config = dict(
    hop_length=320,
    win_length=512,
    tokenizer='word',
    encoder_norm='layernorm',
    encoder_widths=[96, 192, 384],
    text_encoder_norm='layernorm',
    text_encoder_norm_position='pre',
    text_encoder_qk_norm=False,
    optimizer='cautious_adamw',
    learning_rate=0.0016,
    beta1=0.95,
    lr_schedule='linear',
    weight_decay=0.2,
)
Rows from block 3 of the audio encoder of a small contrastive audio-text model, named by matrix and row number. Rows with one number belong to one neuron. Each number is 128 + 24 x the weight over its row's rms, rounded and kept within 0 to 255. All counts start at 0. After the name is the row's rms in percent of the matrix's.
Before each neuron's rows are labels from the 100 clips, of 14848, where the neuron reaches its highest value: "peak on" is the class under the peak. Only what is clearly more common there than usual is listed. The data: synthesized solo parts of chorales (CocoChorales).
# fc1: MLP up (encoder.blocks.3.mlp.fc1.weight, 288x96), inputs 0-95
# fc2: MLP down (encoder.blocks.3.mlp.fc2.weight, 96x288, transposed), outputs 0-95

peak on: A#4
fc1.173 104 [129 111 139 112 107 125 136 125 120  96 154 146 168 108 167 128 120 121 153 105 140 144  99 185  96 114  85 167 149 121 143 138 133 103 110 159 131 118 166 194 142 122 123 157 186 124 133 171 115 150 141 130 108 118  64 131 109 129 102 145 147 144 103 101 154 140 119  91 160  89  94 116 141 118 123 174 126 137 129 126 118 147 148 128 124 133 150  71 119 138 120 140 141 113 125 114]
fc2.173 099 [110 112 152  99 112  87 161  94 132  84 156 138 166 135 128 116 150 120 103 117 165 121  82 171 114 114  93 128 130 140 137  80 139 122 153 142 140 112 132 115 112 128  99 133  96 129 151 104 162  75 192 134 153 109 127 146 170 137 110 112 130 115 102 113 145 105 152 165  72 152  89 141 128 140 110 151 122 123 113 166  92 105 139 138 119 117 129 108 120 117 144 152 124 154 149 148]

peak on: G5
fc1.112 115 [159 121 144 144 104 144 114 114 136 101 182 134 115 111 145  78  69 152  88  91 143 105 130 151 125 126 137 114 132 153 150 180 101  59 133 118 107  99 130 105 124 137 123 116 147 123 138 120 132 100 137 150 147 188 120 111 132 156 134 139 119 130 124 183 141 161 125  95 124 118 108 118 131 112 123 169 120 143 108 162 133 107 116 147 129 148 103 141 128 139  91 107 181 141 115 164]
fc2.112 129 [153 109 144 120 153 164 106 165 141 114 134 136 129 113 146 119 104 121  84 103 150 154 132 131 139 103 176 119 144  80 122 155 110 114 159 111 143 128 147 166 125 114 121 113 144 131 135 140 111  75 131 107 180 121  89 150 111 163 116 114 119 139 152 175  88 126 153 147 109 100  88 130 144 166 114 151 137 102 131 138  84 111 128 158  98 141 117 111 116  85 171 118 124  83  96 117]

peak on: D5
fc1.265 093 [ 95 160 150 114 106  69 142 122 149 118 165 175  80 159 167 144 169 143 133 149 106 136 133 117 131  98  91  70 137 108 139 132 102 148 140 158 132 131 145 144 151 133 131 162 181 127 100 157 100 150  74 133 140 124 120 121 138 120 144 147 129 173 125 158 166 140 151 130 147 119 120 128  98 104 134 138 152 120 100 154 128 135  94 135 115 121 113 128 122 118 156 151 121  91 122  84]
fc2.265 086 [ 86 136 151 159 162 112 129  98 126 168 117  83 132 116 146 113 151 151 179 136 116 152 124 106 142 164 120 114 114 181 100 112 154 148 124 149 114 142 151 125 142  91 107 117 108 106 131 115 117 169  83 149 121 116 106 116 148  84 161 111 149 134 112  73 121 111 122  91 172 132 158 117 104 132 104 125 111 172 109 147 125 132 141 140 150 165 141 160  77 136 115 134 106 117 125 106]

peak on: F#4
fc1.92 093 [126 109 166 156  91 142 124  91 152 108 185 140 118  84 142  80  97 150 121 136 156 110 145 144 137 113 113 123 125 137 150 126 104 119 135 140  71 151 128 160 136 128 109 113 171 136 149 116 136  99 107 161 100 202 113 109 120 152 132 146 100 128 143 143 144 161 110  96 112 111 112 141 151 146 120 121 109 135  96 142 107 111 118 115 106 150 104 142  90 125  90  90 146 161 120 164]
fc2.92 090 [141 128 133 121 154 123 116 144 137 139 114 152 162  98 174 131 114 125 117  95 119 141 130 111 131 124 101  88 136  85 139 114 139 121 134 118 116 135 126 138 129 105 108 102 144 133 122 124 142 110 132  77 171 104 126 147  84 147 104 137 170 121 167 109  92 152 188 172 113  86  89 115 147 139 102 169 114 130 126 146  93 117 135 172 145  97 116 150 126 106 195 106 128 122  84 132]

peak on: E5
fc1.207 092 [170 110 158 114 132 112 176 115 138  95 134 189 166 102 114 120 166 106 155 141 140 117 111 156 158 129 117 120 109 151 129 125 138  99  54 138 142 131 129 118  98 179 132 106 130 116 135 122 124 107 154 136 128 109 119 115 130 111 128 149 133 126 143 120 154 150 154  94 146  77 126 114 130 121 117 146 135 151 123 115 161 165 132  96 118 117 174 110 128 158  80 125 161  86 155 170]
fc2.207 100 [134 118 157 126  95 121 132 122 151  73 112 105 103 118 139 142  79  82 149 134 152 124 130 149 143 156 100 132 137  90 121 148 116 146 123 125 124 157 145 149 156 108 102 145 111 101 177 116 141 140 121 142 164 136 141 133 103 113 134 110 139 108  81 159 176 172 156 124  99 155  84 105 116 122 160 117 146 120 135 128  99 150  92 160 151 112  89 134 144 135  86 100 131 101 178 141]

peak on: A#4
fc1.57 107 [133 103 144 139 125  79 154 144 169  97  99 128 145 131 127 113 160 134 135 157 142 122 106 135 147 133 126 123 124 174 119  96 150 114 119 142 144 111 130 117 112 161 141 117 115  86 119 166  83 186 142 156 174  98 128 170 130 148 144 147  66 111 132 122 164 124 109  90 129 125 106 138 126 174 129 139 147 120 107 106 114 151 102 105 127 129 122  89 100 171 135 172 146  91 116 141]
fc2.57 110 [100 119 129 187 150 137  96 137 122 120 112 110 104 156 160  94 104 110 102 119  76 141 165 144 142 123 129 145 134 108 118 155 119 141 132 144 158  99 125  73  95 118 152 109 155 135 124 133 119 161  57 105 155 118 140 174  99 121 104 123 151 161 139 163 118 170 145 136 109 139 154  94 104 114 108 126 127 114 103 135 153 128 131 146 113  96 109 165 108 144 121 103 154 121 105  92]

peak on: D#5
fc1.275 121 [184 109 124 142 119 146 106 152 137 133 175 119 104  96 138 119  89 154 127  94 130 106 130 151  99 121 138 157 120 130 141 155 125  80 120 128 107  92 158  91 148 102 182 140 146  99 143 112 144  95 127 147 144 136  99 156 167 153 147 130 111 147 121 118 133 121 103 125 133  79 111 143 150 105 143 141 142 112 118 129 130 125 122 176  75 133  80 138 104 135  88  99 135 136 131 184]
fc2.275 126 [147  96 125 142 116 150 114 157 146 100 112  92 123 124 153 118  91 119 120 127 110 149 150 131 150  73 187 108 104  98 101 158 119 108 128 129 128 139 148 192 127 122 168 113 115 130 140 179 128 106 121 157 181 107 109 131 110 153 142 135 110 132 160 154 104 115 113 135 134  78 121 141 163 171 154 117 137 130 130 136 110 121 111 153 142 125 114  81 121  93 150 117 104  72 123 121]

peak on: G5
fc1.282 087 [148 139 130 143 150 179 119 131 116 118 137 147 130 149 123 104 104 101 102  80 151 133 173 135 112 129 104 127 173 112 162 177 122  79  96 129 147  72 145 113 117 155 127 143 119 107 141 173  83 134 128 146 178 114 163 169 125 152 139 125 141 110 129 137 157 173 151 108 103 145 128 131 121 139 132 138 163 156  96 131 122  97 119 126 106 114 114 139 116 106 123 102 188 142 128 143]
fc2.282 105 [ 91  95 108 130 169 111 179 121 129 116 156 148 146  93 147  72 132 156 105 122 111 145  83 145 109 130 153 135 102 128 155 106 149 148  99 130 131 119 106 164 111 135 135  97 151 176 126 110 167 117 146 159 160 106 165 118 173 162  85 126 163  81 126 121 159  97  96 151 104 128 127 143 148 149 130 101 163 117 160 126 100 130 128 115 125 110 136 108 119 103 135 152 110 129 128 116]

peak on: E5
fc1.22 084 [135 142 112  96 124 139 106 125 133  89 128 113 138 127 121 144 185 118 147 136 115 145 117 118 106 103 152 129 166 158 122 135 123 129 118 124 118 120 135 119 139 127 135 161 129  92 140 126  80 137  94 107 134 159 146 180 114 125 153 105 171 101 114 127 141 131 147 138 154 143  46  81 199 139 150 150 127 176 110 153 158 112 135 135 134  99 103  98  82 136 134 133 154 110 140 121]
fc2.22 066 [137 125 130 133 124 115 124 103 108 132 120 152 136 118 124 171 169  48 116  77 165 105 122  86 111 121 140 125 112 147 137  84 121 124 117 109 124 145 121  91 156 169 121 149 155 106 164 141 143 140 127 159 131 106 121  88 136  94 113  97  99 159 136 169 122 128 108 162 126 114  99 142 174 102 154 159 134 119 101 132  93 123 158 129 121 148 150 105 163 171 129 114 120 147 102 124]

peak on: G5
fc1.274 097 [169 125 169 155 124 149 141 114 178 115 131 102  74  77 137  89 141 127 109  87 125 146 101 109 112 122 107 145 159 158 137  96 123 115 158 109 123 120 136 133 108  98 103 131 137 136 130 118 146 113 110 178 161 151 124 109 119 121 151 138 101 128 119 154 109 144 111 105 118 145 136 138 173 158 145 123  81 130 123 107 181 157 130 139 112 141 103  89 132 177 117 129 178  98 118 152]
fc2.274 106 [129 127 175 111 121 155  99 105 110 104  99 138 111  95 159 150 114  94 119 146 135 146 129 119 164 114 122 144 172 102  90 153 129 140 146 126 134 172 133 175 157 104 118 147 110 111 175 135 104 159 142 144 125 149  93 132 125 104 161 140  92 121 117 185 100  86 122 107 127 141  84 123  92 138 145 114 135 127 143 145 121 152 100 163 134 125 100 120 148  65 126 106 103 107 154 130]

peak on: D5
fc1.219 111 [ 98 134 135 149  85 129 151 166 163  92 132 125 118 106 134 119 119 133 135 142 169 133 147 172 111 116 104 123 139 148 117 148  95 140 100 121 119 134 184 186 150 110 129 124 167  96 133 156 109 146 104 125 107 152 127  98 139 128 145 142 113 113 143 137 149 103 129 114 132 125  86 117 185 136 106 175 110 117 113 121 116 122  75 173  98 142  89 138  58 130 123 112 132 131 145 130]
fc2.219 129 [104  83  85 134 172 116 146 124 152 121 159 176 156 117 165 123 139 135 123 112 109 162  79 136  72 114 114 134 156 115 161  74 126 145 102 167 131 117 118 133 135 130  92 112 126 148  92 105 135 162 136  95 187 150 146 122 132 133  94  94 173 113 150 100 155 125 150 157 128 135 126 150 118 108 112 123 122 161 130 120 132 110 139  81 121 146 125 106 111 139 116 153 121 155 120 137]

peak on: D#5; F#4
fc1.103 099 [153 161 128 153 128  90 186 108 149 102 147 143 107  88 140 125 160  90 110 112 138 124 127 122 144 107 117 132 144 140 136 101 130 135 118 172 126 127 174 161 128 112 120 143 156  98 133 114 116 103  78 140 114 137 144 133 139  83 150 170 149 149  95 164 149 134 148  96 139 114 143 124 127 127 119 116  98 136 143 123 182 168 139 127 115 143 160 100 119 156 120 185 128  64 139 141]
fc2.103 099 [ 97 102 163 109 130 122 130 139 136 154  91 108 121 120 135 164  79 120 158 156 151 125 128 112 100 164 144 132 140 141 105 145 114 120 131 115 121 178 130  87 174 109 150 162 148 129 162 162 117 158  95 136 122 116 111 118  93 128 147 101 116 124 107 152 147 152 161 111 142 132  95 113  96  82 161  74  87 178 117 107 150 140 135  89 123 166 101 126 128 148 106 150 135 120 146 129]

peak on: F#4
fc1.26 083 [108 121 150 140 112 131 129 103 140  96 185 142  94  94 145 100 112 160 119 148 142 104 141  99 146 111 110 115 119 125 126 118 122 112 154 139 113 159 145 148 110 120 135 111 167 115 139 132 115  96 126 164 112 188 115 115 118 143 123 157  93 124 143 161 141 165 104  90 105  92 132 121 149 145 147 102 106 132  83 162 125  72  96 120 118 165 101 155  76 121 103 111 135 158 104 165]
fc2.26 090 [142 140 150 132 134 131 113 144 128 157 130 135 177 110 172 127 122 134 112 113 128 153 137  98 124 135 103  84  91 116 144 113 140 126 119 122 116 126 127 134 145 102 133 116 150 129 102 120 110  86  96  83 148  93 128 142  93 128 108 108 166 122 158 105  93 158 185 159 102  96  98 117 156 137  92 180 112 105 130 154  79 120 146 160 156 137 135 163 112 118 189 124 134 107  95 118]

peak on: D#4; A#4
fc1.76 106 [129 121 160 153 121 139 133 111 138  99 180 130 119  84 159 109 120 108 121 112  97 157 109  96 138  97 120 149 136 159 139  85 129 132 130 143 128 149 172 148 127 137 109 101 147 111 128 120 121 120 101 149 126  95 140 167 117  97 159 133 146 121 105 161 150 126 111 106 128 111 139 139 152 169 159 111  94 120 116 139 191 177 119 124 108 114 169  70 101 165 123 156 140  80 137 145]
fc2.76 105 [117  96 154 118  75 126 119  81 111 120  83 125  91 172 143 156 121 114 146 148 133 119 139 118 146 142 147 155 151 124  93 133 119 117 140 117 122 173 115 116 160 108  96 135 109 149 189 142 109 172 132 114 167 145  84 126 126 107 127 132  70 153 135 152 147 142 130  92 151 138 127 151  83 120 149 113  72 162 117 155 147 110 112 107 113 163 125 110 113 154 137 132 129 147 119 132]

peak on: D5; C5
fc1.56 107 [158 120 164  89 128 152 133 151 125  69 117 197 145 125 167 129  83 102 130  90 157 151 111 148 136 106  89 149 188 109 132 126 138 136 127 108 103 109 131  96 126 132 158  86 124 129 129 115 129 137 139  67 136 130 105 122 113 112  76 156  89 140 113 133 129 125 120  68 112 123 120 154 132 122 134 128 151 180 133 120 140 119 131 155 151 111 145 134 141 120 119 119 107 115 143 148]
fc2.56 136 [101 117 152 151 144 129 136 104 130 110 108  97 143 123 161  78 140  74 137 137  81 145 117 113 141 128 128 143  83  90 135 106 129 145  93  82 118 122 121 143 115 140 145 108 138 130 140 123 161 144 134 149 123 138 169 110 139 100 128 127 144  86 104 176 154 104 131 126 104 149 165 141 133 149 127 117 188 129 128 123 113 139 107 163 118  92 124 158 126  67 160  94 157 146 170 136]

peak on: E5
fc1.146 099 [140 141 152 141 113  86 159 129 129 119 141 115  80  93 135 109 154 110 113 109 152 133 117 140 165 115 159  95 148 141 118  92 108  86  75 151 138 132 146 101 103 139 120 118 137 131 121 145 107 125 133 146 143 150 128 147 132 119 130 157 123 110 112 167 153 137 143 105 137 131 138 122 145 111  97 153 114 103 107 133 224 162 140  88 115 134 140  96  94 153 114 157 162  99 126 178]
fc2.146 116 [120 120 174 160 142 139 133 140 117 138 115 106  98 111 139 135  63  80 149 153 141 135 156 120 149 152 101 125 143  83 132 161 122 123 137 149 154 170 132 131 166  94 145 133 107 118 165 145 110 143  88 132 144 134 132 147  99  98 140 152 119 136  90 144 123 154 159 118  97 150  96 102 116 139 150 123 159 127 130 111 127 136  91 167 128 135  85 173 162 112 113  77 120  86 142 120]

peak on: A#4
fc1.53 074 [124 121 139 119 128 119 149 133 129 115 155 139 124 138 164 111 117 113 160 122  94 163 129 166 110  88 114 117 166 161 158 113 109 131 141 138 131 128 132 161 104 130 144 153 159  97 121 148 117 142 117 150 135 120 136 128 138 132 156 137 147 120  67 120 136 150 115 114 119 109  61 106 171 106 138 178 128 124 128 134 162 139 121 148 110  97 138  65  96 116 105 168 180  84 149  84]
fc2.53 058 [ 88  74 128 111 122 125 120 170 139 118 126 113 111 113 163 108 113 133 158 154 135 173 109 145 140 131 124 118 142 130 108 143  84 140 102 144 126  75 163 197 140 127 164 126 116 102 149  92  92 123 158 140 100 108 135 120 135 134 123 122 106 163 132 119 129 109 122 118 125 129 115 125 138 149 140 102 170 111 123 106  73 206 133 137 129 120 115 106 129  94  91 126 113 105 159 117]

peak on: D#4; A#4
fc1.241 106 [112 150 166 152 147 142 134 111 119  99 168 154  93 107 152 128 114 126 124 142 158 147 110 146 129 123 109  94 149 126 117 113  89 129 138 117  83 151 133 133 147 138 112 130 153 148  88 202  85 126 107 154 106 147  97 113 142 138 144 157 123 178 141 134 153 180 163  89 113 114 131 150 114  94 120 110 122 152  69 129 116 141 115 138 101 106 109 135 102 109 145 107 171 134 102 134]
fc2.241 105 [ 85 146 152 134 162 137 115  92 139 124 150  99 143 146 160 129 136 192 154 124 142 121 104 130 135 145 129  85 118 127 167  94 157 133 121 141 117 122 112 123 119 105 110  94 142 123  80 117 125  98 120  86 133 113  88 140  98 155 139 106 157 124 166  81 111 128 182 101 144 117 142 155 150 132  96 134 131 150 154 143 117 118 139 154 128 162 129 126  73  89 147 146 130 151 106  86]

peak on: G5
fc1.114 091 [155 183 125 113 145 109 132 118 137 152 152 135  24 108 150 116 105 114 125 116 124 127 104 100 146 131 125 131 138 152 111 141 131 122 156 134 135 107 134 121 127 125 136 104 135 108  97 117 135 130 133 154 127 118 144 164 189 112 179 132  98  94  76  78 156 104 113 167 134 115 134 136 144 128 124 112 133 125 137 122 134 151 153 134  74 103  95 132 150 172 160 140 137 130 124 138]
fc2.114 080 [ 92 102 141 135 101 163  98 111 115  81 123 122 107 143 143 159 157  97 114 174 121 141 125 156 149  76 185 135 143  98 105 161 148 143 119 133  95 188 104 139 123 132  84 142  84 132 128 132 135 179 133 131 130 136 127 109 119 100 146  94 129 115 129 137 144 115  92 133 103  95 163 150 141 170 103 154 112 133 149 144 129 108 114 128 161 130 157  92 114 109 135 150 134 104 105 123]

peak on: D5
fc1.240 086 [ 81 129 182 128  98 106 149 116 141 133 165 150 113 107 156 127 115 109 143 104 155 113 125 120  81 123  87 139 144 153 141 141  94 138 149 140 119 146 140 184 130 126 158 131 155 115 108 120  75 120 114 147 139 158 120 134 128 122 108 142 146 163 146  97 140 142 117 129  93 112 141 132 112 171 147 136 112 148  83 127 121  63  84 145 128 124  88 124  62 151 142 119 144 143 112 135]
fc2.240 074 [160 151 117 106 127 156  65 118 124  90 127 160 157 124 147 161 127 144 117  85 106 115 112 129 131 149  94  97 146  91 150  93 153 122 130 122 125  97 135 131 122 110  98 125 115 121 102 112 112 111 139  86 183 167 101 132 126 144  94 145 150 154 143  72 118 157 182 167 109 126  96 134 105 106 106 157 104 148 118 161 141 101 130 159 134 119 100 126 122 139 155 104 125 127 116 148]

peak on: C5
fc1.182 095 [125 155 133 121 140 136 141 122 122  84 112 149 121 149 123 143  96  67  92  67 132 152 115 131 153 115 112 122 132 160 144 149 123 123 137 100 162 136 100 136 116 148 122 168 143 133  43 148 109 136 159 126 130 141 146 100 132 143 136 141 160 152  88 125 108 190 104 129 122 121 124 121 122 132 105 118 139 150 127 129 120 126 137 109 131  64 172  79 133 126 135 170 124 156 128 117]
fc2.182 085 [114 215 113 149 141 116 139 134 153 139 144 117 124 129 125 114  85 174 139 144 126  99 116 120 150 126  59 133 141 172 156 128 130 120  74 144 152 100  95 136 134 110 139 136 152 140 111 124 131 127 127 111 123  83 114 120 112 144 135 140 182 101 119  86 119 109 127 100 172 123 101 130 162 120 102 155 129 162 170 156 117 130 120 146 133 143 117 147 142 159 124 162 118 149 122 100]

peak on: E5
fc1.231 126 [143 119 158 127 119 115 134 131 153  94 140 158  92  91 126 107 130 155 118 113 147 143 146 142 150 128 141 135 145 176 149 112  86  84 136 113 123  98 153 113  98 157 122  82 116 119 115 162  83 143 143 136 165 132 119 141 143 159 114 140 146 131 129 144 172 123 116 114 104 129 119 126 142 109 127 146 103  89  97 113 195 109 106 101 110 140  93 102 106 161 124 152 187  91 104 159]
fc2.231 134 [112 118 181 165 144 149  90 124 120  76 122 125 116 103 122 105 121  58 136 124 116 131 141 141 173 113 143 105 128  83 144 148 106 139 139 120 140 147 145 115 118 118 119 100 116 121 139 123 145 126 121 151 133 155 143 146 120 104 144 159 123 134 108 159 129 132 164 130  89 140 133 126 107 167 119 144 208 120 111 122 132 117  98 189 127 122 120 156 136  72 136  81 154 103 136 139]

peak on: C5
fc1.5 109 [162  91 116 189 129  74 173 117 186 109 168 146 151 132 129 115 121  77  91 105 151 137 119 135 149 138 123 137 143 157 139  98 141 137 170 132 109 145 159 143 128 123 132 125 123 137 136 114 132  62 122 140 114  99 144 147 115 117 120 122 136 175  95 130 113 127 135  68 112 125 142 130  95 139 172 113 141 124 144 147 155 137 122  97 139 137 134 114 146 109 111 173 128  99 114 114]
fc2.5 124 [128 129 133  96  99 113 122 127 143 124 114 119 122 137  83 162 117 139 142  98 162 109 101 106 109 135 132 128 161 156  81 110 134 129 137 120 147 119 123  95 157 125 142 165 133 129 145 126 122 141 145 132 115 138  84 118 107 148 144  94  86 119 136 120 142 143 147 130 168 143 100 149 114  53 161  96  70 167 141 126 145 118 152 116 100 156 132 108 140 178  65 171 124 148 122 138]

peak on: D#5
fc1.94 102 [114 121 104 154 105 129 111 149 151 113  88 101  98 111 170 128 151 122 122  99 150 133 112 132 107 127 117 151 143 140 182 155 145  96 141 186 127 121 162 157 104 113 139 139 138 130 134 139 118 125 132 136 133 110 161 190 114 144 191 136 123 118  64 114 127 170 123 109 142 129 108 140 166 143 139 164 119 175 120 142 126 140 128 145 112  89 139  80 116 149  87 158 142 133 129 126]
fc2.94 086 [131 134  86  76 111 135 130  96 121 101 146 179 129 144 131 161 117 161 112 116 142  91 100 106 104  98 145 158 140 131 139 116 131 150  99 126 134 158  90 134 147 139  91 166 124 145 140 162 130 128 173 129 176 110 100  98 142 132 103  98 146  84 143 127 151 129 112 125 123  98  92 166 134 118 121 137  59 154 149 140 132 127 143 105 163 149 126  80  95 140 144 146 122 137 114 129]

peak on: D#5
fc1.255 102 [154 144 136 167 131 142 146 191 110 119 164 149  86 116 147 108 108 128 101  94  95 112 122 152 138 112  88 159 116 161 145 181 114 103 123 113 110 115 143  95 148 123 172 162 127  97 146 120 164 100 116 162 146 120  76 156 165 135 150 129 146 163 113 114 115 130 130 138 100 102 101 142 159 127 122 116 113 108 111 126 119 136 136 147 107 121 137 149 113 134  76 107  97 140 174 148]
fc2.255 098 [111  86  89 165 143 136 150 147 128 128 116 107 131 129 162 108 100 147 109 125  84 160 135 125  98  98 218 136 106 129 112 154 117 116 129 128 117 119 132 148 149 159 183 113 140 147 118 153 124 124 104 158 158  92 117 101 143 163 139 113 102 104 150 143 142 121  71 133 120 102 160 135 155 163 157  89 126 116 135 122 114 156 141 126 153 111 125  76 124 136 121 128 115  92 121 120]

peak on: E5
fc1.99 089 [163 108 139 177 110 113 145 114 154 128 129 123 107  92 166  99 150  96  86 102 163 122 132 130 143 123 120 105 117 157 129  97 139  96  95 132 106 115 143  95 105 120 119 117 148 146 136 100 117 101 146 162 140 156 148 127 140 116 157 159 125 122 116 169 147 130 145  80 122 144 132 124 141 131 124 154 105 109 143 151 187 145 119 114 106 142 140  92 130 182  84 172 163  99 112 173]
fc2.99 106 [116 128 154 116 119 149 112 152 133 144 101  96 103 113 132 154  58 114 146 136 157 124 158 110 129 160 124 136 162  93 118 163 126 123 138 144 144 160 126 135 172 108 164 158 112 121 181 140 104 127 118 134 127 139  92 151  91 101 159 150 114 140 109 157 110 142 167 114 129 133  64 123 110  95 162 110 132 151 129  92 127 135  95 149 129 147  79 155 145 124 110  96 103  97 151 121]

peak on: D5
fc1.215 115 [131 133 158 127 130 133 117 225 106 110  98 192 126 126 140 133  66 108 111 103 139 120 129 132 161 118 113 117 155 135 127 136 131 143 140  92 133 130 115 100 138 130 160 104 136 119 108 140 160 132 142  81 136 162 131 156 128 109  70 127 135  99 136 122 110 120 155  83 106 100  99 130 169 117 118 142 131 118 135 135 120 134 154 131 149 128 192 136 153 120 104 109 107 136 144 105]
fc2.215 122 [117 106 129 196 141 141 122 126 125 109 103 103 136 140 171  70 137  98  94 135  45 103 139 125 151 129 148 145  88 110 128 123 125 130 133 109 144 111 123 113 114 159 150 119 134 130 121 127 142 168 117 163 110 139 169 107 169 120 115 135 139 120 144 165 113 109  97 134  95 169 157 131 104 153 132 116 154 121 119  80 160 136 143 117 124  90 113 158 125 100 140  90 137 132 157 124]

peak on: A#4; F5
fc1.239 076 [138 125 146 134 108 117 149 169 117 103  97 136 124 117 129 133 110 120 151 131  98 155 150 157 105  83 135 138 147 158 140 166  96  99  99 137 147  98 155 126 116 149 163 148 159  79 121 158 115 131 120 119 159 129 135 140 129 115 144 162 137 145 114 139 176 129 131 117 163  85  77  74 158 161 151 145 135 149  95 135 183 104 127 123 101 108  98 100 135 123 102 119 179 130 138 108]
fc2.239 066 [137 156 140 159 122 150  93 104 129 100 116  92 135 133 126  94  68 117 133 133 113 108 101 141 147 152 155 131  97 110 122 182 136 160 155  81 111 145 135 141 113 155 116 129 107 134 167 147 126 141 154 169 139 128  73  64 147 128 160 155 100 151 140 156 132 132  91 116 142 123 155  85 122 151 104 109 129 162 123 139 138 163 101 159 156 109 140 124  92 120 137 109 131 140 132 148]

peak on: G5
fc1.286 107 [124 151 128 105 126  91 128 158 151 129  98 130 153 148 177 124 134 168 106  85 100  78  90 108 127 116  82 131 122 120 137 114 148 159 160 149 141 110  97 169 122 104 159 150 159 131 133 110 124 144 147  86 116 146 128 130 108 166 106 197 101 147 151 106 103 135  90 133 134 135 132 124  94 166  96 148 132 138 110 109 121  81 117 139 140 129 163 142 146 151 150 162 120 122 132 146]
fc2.286 100 [172 162 152  52 135 121 122 114 136 125 132 125 121 160 139 146 145 171 135 126 124 123 137 142 152 178 108 120 112 130 115 142 122 140 131 124 116 110 111 184 105 108 111 141 117 156 168 125 131  83 162  90  82 122 114  83 159 138 112 174 132 126 135  62 120 119  99 103 114 122 136 123 155 142  90 158 111 120 139 157 124 121  97 123 117 131 108  98 112 126 163 128 107 146 160 129]

peak on: D5
fc1.88 097 [107 183 135 106  90 104 188 146 147 104 146 144  98 165 122 139  91 158 117 120 141 175 137 133 132 115 130 122 156 154 119 148  94 120 127  95 116 115 120 147 101 155 118 114 134 107  96 160 113 180 115 142 143 105 134  95 170 133 156 140 172 119 115 120 158  89 130 113 141 140  76  88 130 124 146 172 134 159 118 116 113 102  99 142  99 117 113 130 123 125 138 150 116 108 138  89]
fc2.88 080 [131 156 175 171 109 128 120 111 127 164 126 115 121 159  88 103  97 116 143 143 114 109 121 103 142 149 123 117 126 136  98 155 146 149 136  79 133 151 149 109 142 128  88 153 111 100 137 139 112 139 105 139 126  98  99 112  98 123 137 104 103 116 124 139 122 154 132 125 107  92 163 135 110 164  95 153  92 195 102 159 116 123 115 153 123 155 156 144 103 161 135 143 165 107  64  99]

peak on: C5; G#4
fc1.129 106 [150 121 137 138 140 105 172 144 204 107 143 139 135 110  93 143  97  97 132 109 136 124 109 151 126 146 133 152 103 115 157 128 121 126 148 116 109 109 152 115 118 171 132 142 149 121  84 144 154 100 128 143 188 100 115 124 129  67 130 134 122 151  86 116  92 100 163  93 143 111  92 115 100 111 161 128 118 144 131 170 120 152 113 112 138 114 138 105 134 100  68 144 125 116 150 124]
fc2.129 124 [ 91 114 128 121 132 108 151 113 105 105 119 146 126  65 144 154 118 100 143 132 131  98 101 122 115 134 139 142 127 122 124 118 145 145 110 110  88 137 127 118 146 173 108 111 153 101 146 110 166 161 179 168  94 125 130 114 131 119 147 116 109 139 120 168 191 116 114 120 155 111 119 105 126 103 165  94 153 161  98  99 148 177 124 165 122 109 143  89 156  82 105 120 137 148 148 149]

peak on: C5; C#5
fc1.43 114 [121  95 128 151  42  94 153 143 163 170 134 119  88  90 154 150 139 167 130 153 116 123 116 109 148 128 145 148 127 137 116 102  96 149 154 136 137 149 170  95 128 152 122 101 119 107 120 107 123 103  77 120  90 102 169 181 143 139 139  89 141 116 125 132 163  96 145 159 129 164  94 133 133 118 132 151 137 131 115 134 138 167 135 106 116  90 129 115 120 113 124 132 111 137 113 120]
fc2.43 117 [ 96  92 166 130 149  99 118 108 124 134 112 117 117 169 143 131 134 122 178 163 156 126 103 167 151 140 163  96 120 102 135 154 123 125  95  99 104 134 124 146 121 136  86  98 129 141 101 134 146 138 145 132 151 109 124 108  78 130 155 125 139 114 145  59 124 120 151  93 154  81 161 122 152 166 112 155 120 153 132 139 110 131 124 150 153 144 133 116  88  82 151 146 148 158  87 127]